{
  "arch": "dit",
  "model": "class-conditioned image flow-matching model",
  "dataset": "retinal OCT scans (Kermany 2017)",
  "train_examples": 98430,
  "cond_dim": 192,
  "activation": "relu",
  "qk_norm": true,
  "layers": 6,
  "orthogonalizer": "polar_express",
  "batch_size": 384,
  "warmup_steps": 940,
  "weight_decay": 0.07,
  "adamw_weight_decay_other_params": 0.05
}
Rows from block 3, named by matrix and row number. Rows with one number belong to one neuron. Each number is 500 + 40 x the weight over its row's rms, rounded and kept within 0 to 999. All counts start at 0. Numbers have three digits each. After the name is the row's rms in percent of the matrix's.
# fc1: MLP up (model.blocks.3.mlp.fc1.weight, 512x128), inputs 0-127
# fc2: MLP down (model.blocks.3.mlp.fc2.weight, 128x512, transposed), outputs 0-127
fc1.402 097:538466446536530470503549503537488508596511513496528500507449510497474486463433484474546449453499461486509482508477490539470471506492500436490467456473483459497505436487501490562485521504430509458521483520510511525405515477509412527452582530582432499505456471498553455534552512498513508511497459556496537537561527522463535489495512515461454561564487410465505444510622529541510479589615
fc2.402 086:487516524567534469519495499514499484486550503543532450508469500445483464515512547569629516447451485483507490557525494476514505463586467464550520478579508536475519525496471506574488579489521504450501498500382472559498493520531495412532441463389440505485591511509477506511479480523540495490519509558516469525404488482491465518510480483568543525395555523466484501494491495498469436494516
fc1.403 099:496449558483571511470424470479498495395464500518509536485514527439484478534515523432451466466541480539556526540449442518481530486517423477511544433444516534534482529449524504471526538598526442595541503506471518541499450486543474498551461466477503492535510576492501511463508434448453511451497527488474488551455473489497527537488462458557499495488521485449616499487496507486524521467369
fc2.403 092:514532522497509524550451531507498482455429478522496497512504523485516467509523489545491457557443512470457508585500540520488523547511590536519568447510467522453502524498477500514382470446470514405509497522568516475481458476539547444527575503448469460512611442561509451512440526532459510500495406472503483523458430470512467493526477473477501497530495534578570498433451498491486527505601
fc1.404 107:528547529553483455454448484533515491446475498521483515541520479444487535516436542407460543544503482352494491475483514594471487456527461556521514408438500510455481470515506577530484467526528517514490496442526425470498496533499464497477435472491436481517494534511504580478552423507458520454510545473500515534506511454512493505449464514401526498553469454451445447529489521558547520457465
fc2.404 111:499456455485472527509434482524455545476513488489456528484442534460493570484547529562556508514489514492524522499484489519485477523507457529410500557470509497565454492481555548533520471501350357514545479482530435442537546498570457524488456445477477455530501483561485433498550496524514494481485452483598565470546464532469544522554452472496526499449434499486496515508486478538472482462493
fc1.405 104:483473482521409458522500434540498528445542484444508545478493550481499485519410613534563413447516520487557611490504570558466481493445531527462511486551477509489520525505471543563479544508558501453513505486434509474546492471514446499522460469432470472573478528451527466478479511518462503498459512465559475505521528515449508557520515506508454454442430428511509479489473547548541580511466
fc2.405 107:514512510514491581470450469458441500457554508538469489518490470432501485497472492501474478503547502502439478483510460507596518515533504497496548498473482459482517495500495478578433588509531397535547503508495542446563469505531444572551496514455514443555408527492516485496549497542450461493453504511548560478511465560597548564484561497413487539446504462547489519482464517580453438495477
fc1.406 087:485421518498496522512529488534496519464494461499482472500482505479470573495563460488430558486507584484477538455482489451532512472482488479453459566399457531536489555477508519597505639552500528472484509516476506507479542503479546546572527453481496489539477551500478548619494517477521451504460520496481522490456437495530517554480549442473490427498455501502554541496498474487412461537584
fc2.406 080:450508529506569474439516512450546536523531463589528517579479541558521519480538445409432518526480501428537490448473548483540507448468511511553487528520501440488451549536438530566479570532543488541566515511457509448444560515403493546509468536487481518533527509475490428486511430493478466555506443495520594512469445465563499472491486456477470555482505446525571526498492487526545509503498
fc1.408 100:464430502578535453533548546465470490472439484491442526501551457422519519472530474430597481477530478456474543507561524496524571540568506529504461529496535495439482467507510517480425517494475504477421522522468585573468476537490514500480436505591490463463513497498478505501546461479450516505584532465482459541534572446545535535560532450507442500571518524444556525524434501493489487467494
fc2.408 096:510529567429526521501546527496480496432515520482484474542497582487528524498481508451524557510508510479540477506430411501514449483466495462532511480463511566575505423531502454527530557487503502492550529522515533508571503502459506477427460525484574428453434546534504492478529569523498471462441577523599527523462518503490496490488477501479562462575550502473527385412522540525520497569466
fc1.409 106:441471475514597493542540529495524522499528517481449581484549442504473519494601608507511546535495461464483518467498563468519480524523583517527503481546513497535511464537588516467603465552492517500543475518462539520534514533538494509484556497499504483499526542466504480500504436403557475487482447440497535543541457518579516518473441475475491545487468489498555529513387482473454463472431
fc2.409 111:522432486496566474528486515509470536442555495610519560463566537465507564461517491534551467497462508545519531393510495438491516493537505426559522437481504510505499508472554504512512514504529555512444491536446480526461424504513542484557513522519528477593488532507523509522510514510486508585444501503496477439465547486445482524475490491460537533514472476489520504392497496485526342453465
fc1.410 094:485524481560499457514513462451526604470497381508458501498426456497510478522503484461457452524499494503485556521484482508468520490478499482507414452464436485463488490511453484534488503526504548423555458577521444536534504468504542489510475452517497542469504485495484477596509579513588421468484487502490454537482501424592535493472491492529554558551446473509535588435568494446471513495524
fc2.410 090:482508503495499459489457534377513479447458475440511472520441440460511430451547518507471445516483444500560509523386460472477526531484500500514475533498491503503481554416454457524515562477508419557546533438496492541513494489489518491510501544554462508450515473398514499440486434510508488504542579522513534520511490534482443483506506452572530478541423495513584459479466535416557497486470
fc1.411 094:476471538525511537565540455488534498462473467446578542452508478468553487482446511510506482517581472422482504466501519522546507416586532542462478501493595520404544533567477515512509517465567528497486529518467474436514460466526463426488454508485493485419543499578480443519549470534529510480419506488467547498559565504465539547479483435534421490460510455537515488477487450461547549516498
fc2.411 107:506527523593426482372513510464494485551471499517456483456490502499456500524453532554434521521498497577509510466506477523453466541473505445540440474459481517546517537487525448496434496553580481474491437521487475384569468504547428463480509500526487504465513464454551578529519481485515517507563521479538483484557637503542512464506564447494445490471528508457496504491505440518506493529489
fc1.412 102:417518445480535569468534564531520534530482569469536527510454476543484556572533484474477527519547499553434476514478516552514485503462500494538428515547566547461511447551485504486474483486448529427537518527517531527494498521509432544532470477526504491439447475524505454539545482493476491488453551507486390530502502454533528525517578475487490447475472438607421428586500479475545563490479
fc2.412 106:532523459446477479541455496544434500518473502489454523483476563487466504594524577524520499450489501509477496572558557519463453470532532437504590490489480447433510449548473496550443473465490544465499486496476564431489520481531428498569526548458552524546512533431506588492440533463444533430500488459494497514463540513477540485511516441477463535489510540509555559498425535521546412467535
fc1.413 082:384514536490561548454546420520520575557510427515528510516548508551435459540482552501490478558389496535466484487505522421414474481496556485481513471454532502523470583573559567462521509553473524558484448408445517476441516512503442518459467454491490574462469481478463498502498468496529492530486508470515507498530470442513455497444484515543539458452503526536515480519505516496538513460530
fc2.413 092:486474568555546482448561544515557483505523491526510472485557573536514419508544530472491521374588503464526448513500489548512516469528468529546646483552509477443469499490561550520505410467466517453517497542525484441433539488606398500493486506552503569478480540477535490503496550507488526522505519478528517497551466491480505509488468549499542568498480484515513471510459483539479516479485
fc1.414 111:485461516436541481501506522500529528503548517488500551491488459505483463527560521537497462497566457449414534502454453460584539457553443457419537485474530544495520510586483524521532529512509568431478474500511519492496489471508510512506516495528493536555555484503463425539580495485459485473619437538496491540516492471433464481419475460481475464569523481548518538525489557468509393409517
fc2.414 111:498499430515476455460492492526486525345516489494442498471569493481503564495522525527474552497566494474485551478474516468557464500492532473470523461464501504463603505460514421481500555515483449510446502482519548470503479502587465560496524527476513518456453414526430548487494463484494502499576454479559492504555488507486505521462460560528472460454418509444462494478491461498468400580464
fc1.415 091:474444505526512480535532457480525520452517540483525480445477518569451460471481460457458502555489526493398501516512501544493565450433403491553478566481519518519421507542436507505494425497508487583505568429497517489514491497508425484517506516556576561487457488484492482462541462565506490472495524505570507462536456550560474512430519439527491503546530535532428599533426497511523458494506
fc2.415 084:492479573488495518526481527524470496453504523486473487535479496556508457525463542517497476491486477532599495507471502558543543544510552456448536462503482486496428401461558522470515439446512452421466482541442531470492546502612459546497511510383511493477487502545531502530423437556525510587491495447453494549521503510450530488454449493513372518497514499489441481496563499458499488492474
fc1.416 097:520445464492554470470445504547541504532495533492519453436514478579529480459460522553487481542569475533543534452526415497527509414555466479585412522450461515389522514505499383548439479516489501519489533435491495485534475533509531513510544457469481545505542552538526521486494483518438512537491490511575453470556464457540508517519455460459495519581460462479540552503481470557462480483541
fc2.416 093:504553488550518403442479551506584527506490500519521494532442568472505506519527539443466511488490517497540577519486569510566528523519492486432466458566502458514475429488464491541481425478527512585563503486486503531596455494461479545479552505495449572527512548461528529511468494505493499500496429475462504472540430505445508520554529554525509512478505460542454481546581486517420512538390
fc1.418 105:574438461523471497509485509520505488491523536542512552534452545406537511523461543458546475426480451461513532515527419454432480584467510453479468545461458549509487553493486514473542556499579465482576479517428522455460457475528567512462513474421435507538486544449448499514544501583493524495461528536466484524503501523483549540480464481475449466507564524443459465505522563452507595480496
fc2.418 095:493523493463468455530426445509551511529503478515455521459471512520502492482514541455545521516507503532439528491490634527533517435475478490487454533587480506550506447448492446450523490424500502498470542517534522488478481504481560530509586483569452489559521462490504521502540485444426476494482550530499437529537475548479402577503458477561423506449563535542451544585522480494504491560453
fc1.420 160:491481486446466447492483473507494476586467422466522508460468415504540482547495549484426459464536540541473546519497426498588434480476542483522524540536519497482515372490482486482580604517475418454458492541480509483526479498517500496547463450445539527532500541507488523427551492531534500460484491452582483547453518511537477505507514491515518527533474577551516531497584457489516457555509
fc2.420 194:520501516509504528496477517488517460426467574484520504468557516500567527559506516545446505473464541528465508467477483541541470422526518457502497536528498441422429394483469543478585445556568507484434478557525481516435507506387556519444528505487487466497442502504584535451522490539541509507501513490568557476530506492466505458506503472530425522529417424470502540515556552512478472502461
fc1.421 086:493453471533540468527528567424451473533431521439514465477560513468521495496502509523515471405476525633475471550508483453553543432488482574518494489542558537587506455500482478547495464507480502476430498497513473450532519464521494541481539533460475473495492467520481559504457534428507519417540456459472498497529480516482532545492486507414511500508485552553515452384513544548426495498545
fc2.421 107:494478486515461513466432516531508524488618500484521515462468428521503440484455544548514539537481487467516459610474471582535534564474509488497475471546482536453566491479491459472499511561507543515523462493505506404481569502516501517482460517527472495496496476558540499508491545518450496511438579529502545481508467494476460543485500513524463494512426529489550355413537457552515479484596
fc1.422 110:552440462545517567482563558420484443474488490544526538455532525537516479543528495511523466473532469506503538572522527465472456419475485554455464537528508512471576449480482490549579467522498425534484444480565511521525596429605508477486492431505561504566513537468515431512541454482428510507456523496477448539513491525529530475539488509460553481473535479471484503447482557568487549513487
fc2.422 127:499468464506457489394497456509477482490471524448577434471511483448524507437510498485496514509545471495478489556494440463552507547552527536546495490429518508497574509535569480496472521475504434526376522515469424474485509509511568502413491498535483456496420397527429527496466545493400471500580458463510500500450449508522508470513518559554471477496509503542458451468540521549468495511507
fc1.424 104:556515497493448495528481497403455477527498522518447586536474501478519512518579520495621463488454474564525463464506529547556527570482524546469512499461460545506578505527454557501527561461511405490531488464490476429567450492550505499519512474589440479473434441514491508501488532595484487500494558473500533539539487522440478454491495506444497473408548446509527446491524503485522481492514
fc2.424 105:544558486493459518452556473523526508495440520487521508564418514544500500490443518443497488489531514484468594517497475544601512496472634454535471480489496514529476406481489508517464437472548514527475450478462441510461443513478503500562481485509560561456493492443549575486507495465533490423535546493474553546489552512430472501528445495453524518510536502505441513459444551478395496514508
fc1.425 097:559441460481497483470544479448510524538506462615513446533429505615470510424503495451513531540475495506458522464500526460503488438517487556556568520508472547511502542425528499491571499508424556529507522508516369493541488528507410497522488476459492523514546496473438480511513536467415481543520454545483494470551528513482467535492501474503493450584493578510505496574489533449500507495505
fc2.425 077:501541509461463452455520491389530502491519496539512536487433522573520502521491550470555413502414528511509484534504475484502528512437554600562518426476492474516509441492473538513445544461493505445554551534523580509475558482385567548526531544511418521524500515481560516512554456469486500492468466529489545534518467540503524422425517523466472510495492564514455537490487481469542506456510
fc1.426 113:473531501479497493456491481489513503504440478481478453504439458453537521531521474502524463513505634509494514487616497550513513501549554567512509511521588426524528480526489475535463615572514501517457536594567488528449501507608498501494451505543438498559539469474497441513536453502542556478558513490512516489510476544586505524495490480509568431522490538462524470498476573523483505491514
fc2.426 138:431616504494482576468502453472471521514502461542428496444456520454516532446557447495514493637457441513442506489546508499518533483463508457488437488458517585508490463524510501490481551555456429500475445477422469482509506493551493414460507532477438494552515493501458488455488536498504508494514527503516519460492491540466483520443504573499520465541481548499518506547520584521443390514502
fc1.427 088:495473539477515450513582539503516469476538565455515475463454513452510508445603537483517457475554468493495524504457443532525429563467502570446459477456513581550510590527538513495506457446583491466509513486484567449428502545490503546451491558515454485454473476514511460482462509541523515500527523502455565520485526494495447549485577594458493484530484428554463450525443534443526536522509
fc2.427 082:492437590515456535443551504492548512520553513512541543483567496552522539495597427507462517502477529544546559465462531515464460388475463566494535486495486460509503511464469497476539461570553529553486520489523454448456562504502553585455519489460543462449450565470541479497519493463462507456526468462494485492507505467528511459491597579537467495528508508452475496534570493480540498511409
fc1.428 095:512520510532520521468509481597538520570483532422506494477506499437508474433460528482510525501521524514516519441525482521516389485506532547542420538522560526526471481533535537573463464503472531523458517508513519372528549499483492506547524458458475509569496481494479480467536443549448543430529502468534481542512445536547479467447536511483500449481470430509458592567483582568518533519552
fc2.428 086:479541534519492527491549489538505488480479505493485461452467503395518447511528504511506482528459491458441493459510520492534436488492473551442482495467504525395452418496464531538518451587463471496457491479445458364533519497494493464507472513517543596512494527429475490493488383490412502537489500527517535510540456499483558502535526553572503478523526485486389450491457551495506523483539
fc1.429 096:482493512446588485528541480559481511519485543510514518484513582452549502532450511411491451463517492487555494490549497522526456540510500496488483515576467507463552538500439533483491426449493497495461503500558477510484488518483556527580554481516562491500588484470519560454554500532575588434534539558469513529477417515497507495472554521549425509513584494559444463532517556595500481527485
fc2.429 082:510510573416562553507488534555457513535511480467513520502465554441466471509436452536517463521501468496506455528470523479451462474451543553525474510468501486499490529460472521524465446540508475473493509452449525543428470495470536452518471525493535516507603470528495474491554535438521533557477466532520546517456415530577486525494495516453419452438604472397472551574474479559548458506509