{
  "model": "class-conditioned image flow-matching model",
  "dataset": "retinal OCT scans (Kermany 2017)",
  "train_examples": 98430,
  "image_size": 32,
  "horizontal_flip": true,
  "conditioning": "class",
  "arch": "dit",
  "objective": "flow_matching",
  "cond_dim": 192,
  "targets": ["finding"],
  "num_classes": 4,
  "cond_dropout": 0.1,
  "logit_normal_time": false,
  "norm": "rmsnorm",
  "activation": "relu",
  "mlp_ratio": 4,
  "head_dim": 32,
  "fused_qkv": false,
  "qk_norm": true,
  "inner_norm": false,
  "patch_size": [4, 4],
  "layers": 6,
  "width": 128,
  "positions": "learned",
  "optimizer": "muon",
  "muon_scale": "match_rms_adamw",
  "lr": 0.0027,
  "momentum": 0.95,
  "nesterov": true,
  "orthogonalizer": "polar_express",
  "adamw_lr_other_params": 0.0013,
  "grad_clip": 3.0,
  "steps": 18900,
  "batch_size": 384,
  "epochs": 73.7,
  "lr_schedule": "step",
  "warmup_steps": 940,
  "weight_decay": 0.07,
  "adamw_weight_decay_other_params": 0.05
}
Rows from block 2 of a small class-conditioned image flow-matching model, named by matrix and row number. Rows with one number belong to one neuron. Each number is 128 + 24 x the weight over its row's rms, rounded and kept within 0 to 255. All counts start at 0. Numbers have three digits each.
Before each neuron's rows are labels from the 100 images, of 14848 (inputs lightly noised), where the neuron reaches its highest value: "top examples" is what is common among them; "colour at peak" is the nearest of a few named colours to the mean colour under the peak. Only what is clearly more common there than usual is listed. The data: retinal OCT scans (Kermany 2017).
# fc1: MLP up (model.blocks.2.mlp.fc1.weight, 512x128), inputs 0-42
# fc2: MLP down (model.blocks.2.mlp.fc2.weight, 128x512, transposed), outputs 0-42

top examples: finding: diabetic macular edema
colour at peak: grey
fc1.188:111139147101144131110183090111148125169059087115142149116182128115125090160108136127094138140112108138129081123105172138104152122
fc2.188:131141130096105098115088140158091121104156163149115106124106100122115111132118135107087144116108172163129092114117132110102132148

top examples: finding: normal
colour at peak: grey
fc1.144:130108138133143171171181111083108135079177143116146122115138103163125077159157123099156113132101129073127164154095124140123174122
fc2.144:135119153105128131078128102073127108119125134142113147140125138141098121119116151091131171122120130098110140156097142159125118111

top examples: finding: choroidal neovascularization; finding: diabetic macular edema
colour at peak: grey
fc1.479:184138119097105120112075121112105091125135156142147110117102099116142140126137127170117116118146133154115140092096106113139152143
fc2.479:137082137142136135110096162103152102100137148118126119117121119132144129135104088135166155162120131126191097179115114099132146117

top examples: finding: normal
colour at peak: grey
fc1.139:115126129119105096119122098117121082140107134120123111066102141140089144163102141151142111107170085113137165149134141148125171144
fc2.139:124106115158136169146117122180115094126135105123131079142112115158114147169145131142086115091130164137137133115105148131130166170

top examples: finding: normal
colour at peak: grey
fc1.3:116157133182114103111126141130137111096127116144136152111182132165158121085117123128116126114148134138107116136070100105148091110
fc2.3:170094120103150076165126062114136097142143133158161150154092142148131141147136160113106140097129146140138108123121121171126119108

top examples: finding: normal
colour at peak: grey
fc1.37:126115104138187151084161109131118138120137122066169099126161142082109126108111153134130124133115109145127123123120114133091110078
fc2.37:104103191130120131149110117111129142135117126170173182120107100114120146175160160162111106115146133100101102106136166180105118096

top examples: finding: normal
colour at peak: grey
fc1.108:176147087087136122127140149115136147152160093129147112161151111088083163144107132172134116084133122117139149158134091140110118086
fc2.108:135105193132115131160131106112143101107126153134158186125156155124120138090148130121123095108168093118105201140129176138142132097

top examples: finding: normal
colour at peak: grey
fc1.112:138107055142127106083088101141123117115096118113118113090114144100126156131136134168123127103109154133139141145125091164089107138
fc2.112:132125152107085103150155121106145126100104138137091148147117151119106182113094121130117128134135138135118113148121073087075101126

top examples: finding: diabetic macular edema
colour at peak: grey
fc1.453:109097102177095122117153148159132107095167074156098184101110143175153121123120099157149090101112090103126129100069145134123097130
fc2.453:090112137144130125110130106133133170147147082121141123098169172147162137111121115120124115134146078113144102104081147100106114156

top examples: finding: choroidal neovascularization
colour at peak: grey
fc1.463:109117142113147142108138189136127115130097113128087174190087134109130131115066144139093117108141089124113105133145125159142154092
fc2.463:145156129180103119148089111124122137126106134154103132055104116124162162127158097114125122137135113127113094088133135106132147112

top examples: finding: diabetic macular edema
colour at peak: grey
fc1.72:113180146150147080131105134113144123103081106116163176091136116089169113131124138129133160127115127112120149084145102158129137102
fc2.72:137147124149135114120153136150120121177121129129135144124173133135134101141102110135170090137182123123147087180110124179116112145

top examples: finding: diabetic macular edema
colour at peak: grey
fc1.163:140143126127164113094104163118160104140099136178088111103105100101088129119131129080121137122128112115111103105129093140163135145
fc2.163:122134181114136120107142155116137146133140149088149153114132083122110129177149127166102134152138141100149115120149127104099145124

top examples: finding: normal
colour at peak: grey
fc1.456:150121117096126119136130139157150111095115115168099127119102109113100102114111143129142116120116095097088132119137138127128112146
fc2.456:120130143152108142120110128095121120127146146135136129123115131125108110127130132116192154131089137104078085151110157135130155118

top examples: finding: normal
colour at peak: grey
fc1.396:131126101148159147162132150119145105114142138099128145051096104113131117126118155165129125127137118134129119161139096105167138139
fc2.396:114142136082134161128147126150095130136091139147125139094136159126113147130076123140147128132119129134132087131144141153120092126

top examples: finding: normal
colour at peak: grey
fc1.407:146110136195136135168123108115131138084132113109126145128153099126131137113155169108174170085121110104110119154122114142138101139
fc2.407:120082105092115128098136120174126126150149131125098101159175165125132111142102088108176123120108151116138172157122119134120148151

top examples: finding: normal
colour at peak: grey
fc1.40:122120136113105150151154112159134122123138111126119145116136128118096128128080143140180088134199094129086119170142123150130102120
fc2.40:119149116127125136166129136105109120103126128134138127093101129120139145133176118137190121116155139129177139146124127098157125154

top examples: finding: diabetic macular edema
colour at peak: grey
fc1.489:127102127120147165112106102112105139137105106170169200106170133145136132089099114123117153121110132136149127126149115137137126110
fc2.489:158157122064143064150114074168126143154144165129134087098161124116097112155146133115167144123159117127150139129109143117114118125

top examples: finding: choroidal neovascularization
colour at peak: grey
fc1.470:149104084132139106108164145132128148121137136154114142113160101115150131105129140104078104078087126132136136152134123122145175132
fc2.470:133163143156091122109101127141151088112095100109123145103104092093104127080116108118095159125120076125102120113158119135146143112

top examples: finding: normal
colour at peak: grey
fc1.425:108125129098100153132171098180108116100120126118125119174115126107097114124153151146094164182135125177147103120080143166163146116
fc2.425:117156167146106130176182127133126133077129124124138129117115124152128184116128093100126161119114121140078100084122146159120136133

top examples: finding: choroidal neovascularization
colour at peak: grey
fc1.105:111094163099118140068149119144075132171130128122139172126126148132142124156140128115084086096153129117159138119125105172108160131
fc2.105:135151107156105124168132135106156124100113115114149125114119087159152143138116124140131161122147127108091138145133107088139154133

top examples: finding: diabetic macular edema
colour at peak: grey
fc1.403:098145138140155154137097155121123120129129107167118128112089149156129128174156122119177100119108104106142141107123143162090108104
fc2.403:139147122109111122144064107117111134150127131167113106122088074127136112100131111129150119099118132147085142113130125112102103129

top examples: finding: choroidal neovascularization
colour at peak: grey
fc1.255:107134121107115131147097106139116119153175093123113129104089165127143124126155134212103103116157112103111140095103131109112127156
fc2.255:107072115121128124097093119147162110106115105130136107117111210133137134121097140118137135126087131133168092165121149119132129140

top examples: finding: diabetic macular edema
colour at peak: grey
fc1.49:101141135118124112170145095156088134134184078146131123157157128153105136137156101135139131137142095092117146155134137183141114128
fc2.49:126188196094077136143121110122167143105127136142122150133115121125147177126141110105104076123142115138099185143114107137152151144

top examples: finding: choroidal neovascularization
colour at peak: grey
fc1.502:145133135178129152114066128117099135122117136147163106156137163079126152149140166110140127143133151115101116144127116104136173124
fc2.502:139131166128138113129162139137143129110151143096152117114130156142126121073089134122172133156133109141166096142121135125112164128

top examples: finding: drusen
colour at peak: grey
fc1.17:139098157128111125127092136146113125122101128141127113102138119143148135097083143144160122144099118088132098125134199144142103096
fc2.17:141102176159164171116113112092127138122128117129142138153124143119133170133165109136159117157145115111124142121159181124151112094

top examples: finding: normal
colour at peak: grey
fc1.170:121105150114152161162137128145104161155098124130188144122121140119109132116100163142100093134095164125162118157100078134161150094
fc2.170:102157159093148136128106136137132127097110128153140137129135124111102136117180123099149090141107108087107165100146126110075150132

top examples: finding: normal
colour at peak: grey
fc1.150:190135121102147113102123141158148121197099129183120136107118080096125170130132160125137129086103092109115135121136121138082143112
fc2.150:160091178133122155139132101139144123095150119125126133116148132114138112138134133119089117110130153120109141137150150102156143118

top examples: finding: choroidal neovascularization
colour at peak: grey
fc1.205:111132155126167089142024111116144124152132112144104119122111120120124129140168133159125118144140115164149129111138114154126165139
fc2.205:126134146113158153090062126119122132109137122147103135149138117122120156116081135125158100120075129105091123137134136186139098107

top examples: finding: choroidal neovascularization
colour at peak: grey
fc1.440:093092135157130093113067134114134141127105108089121159152095099160132146148136109122130099102133107149212137114139114110112140132
fc2.440:133142139117177139145186143118162101153159141141142100126104119102141159115168110165128150119151147135115172099109070123175160126

top examples: finding: normal
colour at peak: grey
fc1.429:125113144105124140121209144090099151136138106124120155135154092130147122122150142109112108134129124142114136144135095141147133128
fc2.429:133144117132130136122110118126112118121155114142119126133090132146132139147115105104126133131122136160121126150108102148201128113

top examples: finding: normal
colour at peak: grey
fc1.155:176150131156148118175136125107101125156115164130140098145115127117107118103130165098111142143135131138125101115185097140154118049
fc2.155:128116110123180151068112130163142154098176105125156120121150149156150111131130134153076129142114103145124121113122130102114138109

top examples: finding: normal
colour at peak: grey
fc1.21:131108125092109113149126090180133154110138110170108136154120141107126127137156126103155142156168130147154065092156126124137125125
fc2.21:127161133119091139145128118111100113089169112154134086125155116171117160136056094157112131121134141145132107113117146124067138088

top examples: finding: diabetic macular edema
colour at peak: grey
fc1.46:146122167175131126166084151101126124119136143162085100120142107140099145126101103146102166085149093125134125103156140121134115122
fc2.46:113161126103136116124155165173117121114122140153148101153131190142119118139137135145079133145133140170109158101098120139124109124

top examples: finding: normal
colour at peak: grey
fc1.143:135075133143127130090213138125136123145110115114077137107151138128128155122128100121123124128094132116122123152130117144119163146
fc2.143:124101124061107132154115139119142149134110128109156122099171125141132147107094128148155110136171140190144175125151137172138080124

top examples: finding: normal
colour at peak: grey
fc1.14:122107083144123105122148141144114154137116122127156110148122130103131099116138114129161099149117151108103177114136107144129132083
fc2.14:141118153128133136155139121106174118168143139126157157120165113149109127114122126140173130147160122146153165100139120108087130092

top examples: finding: diabetic macular edema
colour at peak: grey
fc1.117:123090110143111161135145163161078109132146162139175114114067119140089117100105111127127135121092088125139136113146133094115112155
fc2.117:139119132131121076146120157157161150133123155107148151114114097136110137166079086110126138143112161120149182103162120124136075133

top examples: finding: normal
colour at peak: grey
fc1.495:138102131154128121116159126109068117171113112139150141136127110122141146125108102080119123134126106136090119154133132137173120155
fc2.495:129158113141103106138111121182148157159152116129140163139130150209132110121143118158122153150111123165122114126133108150122136145

top examples: finding: normal
colour at peak: grey
fc1.218:122151132135117126138169137134112104125105135126103129075118114116127114126136119099122118140111102104139157104097115079123129135
fc2.218:148118162111091119102104119129150116143143107093148143105155090123129138123114129115113109151133122113135159111105126148125102099

top examples: finding: choroidal neovascularization
colour at peak: grey
fc1.228:171136137127147083107120105144135098124156111143143126139137151110129124108118132164122102124137104162136146121159090144094138126
fc2.228:110116119093166099124093147122110121138145124094151132135143119118140145134118167094118167121138132108145188083095114120135154135

top examples: finding: normal
colour at peak: grey
fc1.175:138148135137118161113144121083117102162122137112145139125158132161137104114091096084134102131144128109121093133137115110139136140
fc2.175:134075113162118101135124152155082142097140110138100129101138111140123125145164141150119123130170138128101126112149126106132085126

top examples: finding: normal
colour at peak: grey
fc1.87:123115091070130132104197098100079140110135114119165175146149148128156157138098081148134132142138128153118104152138108125111118103
fc2.87:106131162136114108163113155116122132149162131133079143165078154123120167144128149084137074178107135143118140107123118148105132138

top examples: finding: normal
colour at peak: grey
fc1.473:130099166103125129083178118182068153127124138127152117161115109102116120135160089138151140140140126125130140121142122174144123119
fc2.473:123142158159096133120078111092153138109160135109138153140145140120125118132117140163166149125109129161157176109137144103110096086

top examples: finding: normal
colour at peak: grey
fc1.180:119119116139097192091091117132142102121103105141131111114107132128093122122108169157120095121105092125098103170133146135115116104
fc2.180:152149120119111134127131144102105135090101120133141129142094148165165118131116085140140174175162119168196115155142125119125133120

top examples: finding: normal
colour at peak: grey
fc1.62:096083140116105119153114120112118123087056160128149130083120100112134139147124111108165162125106119175171136123094128099114116083
fc2.62:135129123149146103148117137114091127191139149114132177120139138088141111120133128163112143099122108127110145162105129122138140094

top examples: finding: choroidal neovascularization
colour at peak: grey
fc1.417:125146134145143107128099138112151133077119100124142119124157135109125145104106159124143101162126140148136128147134091150130155094
fc2.417:118139109126121124139110128132099112142109119155123137116125156163094144142167137090118098139134129153144126159111112118084118099

top examples: finding: choroidal neovascularization
colour at peak: grey
fc1.156:122145184114127118160123118073084136152120152123142140119157171164127131111112130084129150133159142138117149115100130127113141128
fc2.156:134095084153077104108127124139169137103125146081120116143100106132120091145107104161129139130167149150138147121137097149105132159

top examples: finding: normal
colour at peak: grey
fc1.230:092108084114152186094164140122091147121111117136130156106101147154121117148167128107105120171123126129094155150084125165095182152
fc2.230:117121185132135151140130112163128130142109118111130070152143133164122138100120108213080145147108109144114139109081154131125135102

top examples: finding: choroidal neovascularization
colour at peak: grey
fc1.466:148131113123131125106091170175172134107159139119106149099154151136150133089100113156161080162154144076151148113132122169086134177
fc2.466:141130139097127144121141173180114123151115087112118106160152166104075140142101136136119088153119110132129100089119158123107099132

top examples: finding: diabetic macular edema
colour at peak: grey
fc1.246:119118118135120121124141097116175124109162138155107107110117118107115130130127143120081145138135121158074092149130109127140161156
fc2.246:105107129152093130136134134123148126107121129134163129134128122139114111158127132121089120150152139164178067147110136104152121157

top examples: finding: diabetic macular edema
colour at peak: grey
fc1.254:129143128107160144155135137178094122160127124115153097129104106153108126148117130088140083121081126080092111142096129165145139115
fc2.254:122103128131138127086146130091120139160116122098143162160164143128123104155134133148170163150115145115185160143115124101179129112

top examples: finding: normal
colour at peak: grey
fc1.8:087193118142169106097189117087087127164123152110122128119143148129156134136129088065096080106140116143147114139117116135143138092
fc2.8:143128101135163101155177115136128131116125140151105117146100170119153139136161089125106088156097117159151166133130112078133111090

top examples: finding: normal
colour at peak: grey
fc1.93:151130123116083107121158142114145124119158140120133143124125135165159091129144178137114083114155099108099139096143121113105131097
fc2.93:141140166147131144069150094156086133134182124096133087149145082118139137124133101143110148117135163149122089089120155107109086120

top examples: finding: normal
colour at peak: grey
fc1.65:164109077120127125120141125139079092097102126154102127121077129139118127170121136108121099117125110124110123170133154148130156120
fc2.65:148162130145138129142121127152124115141114116116119147160167134147116127078104112191124144137132141105095136118137163132148126156

top examples: finding: choroidal neovascularization
colour at peak: grey
fc1.174:112147159140113124165118136071113105164129124088100142120110108150118124110148107147125108089126113125138079123124115098113135133
fc2.174:114127122139068123111104127176089119119147120107123152148152110152099131127098124114135082104110151129114080112107099128126123132

top examples: finding: choroidal neovascularization
colour at peak: grey
fc1.490:129116143151141135097139094128198144182109099146108153130120150099165116072107141164131121146133146122129169104126133148155151120
fc2.490:139132147092165203119152118138100126156086126143128138122113120144113114159173145066143103153117147142156150116121146126105142109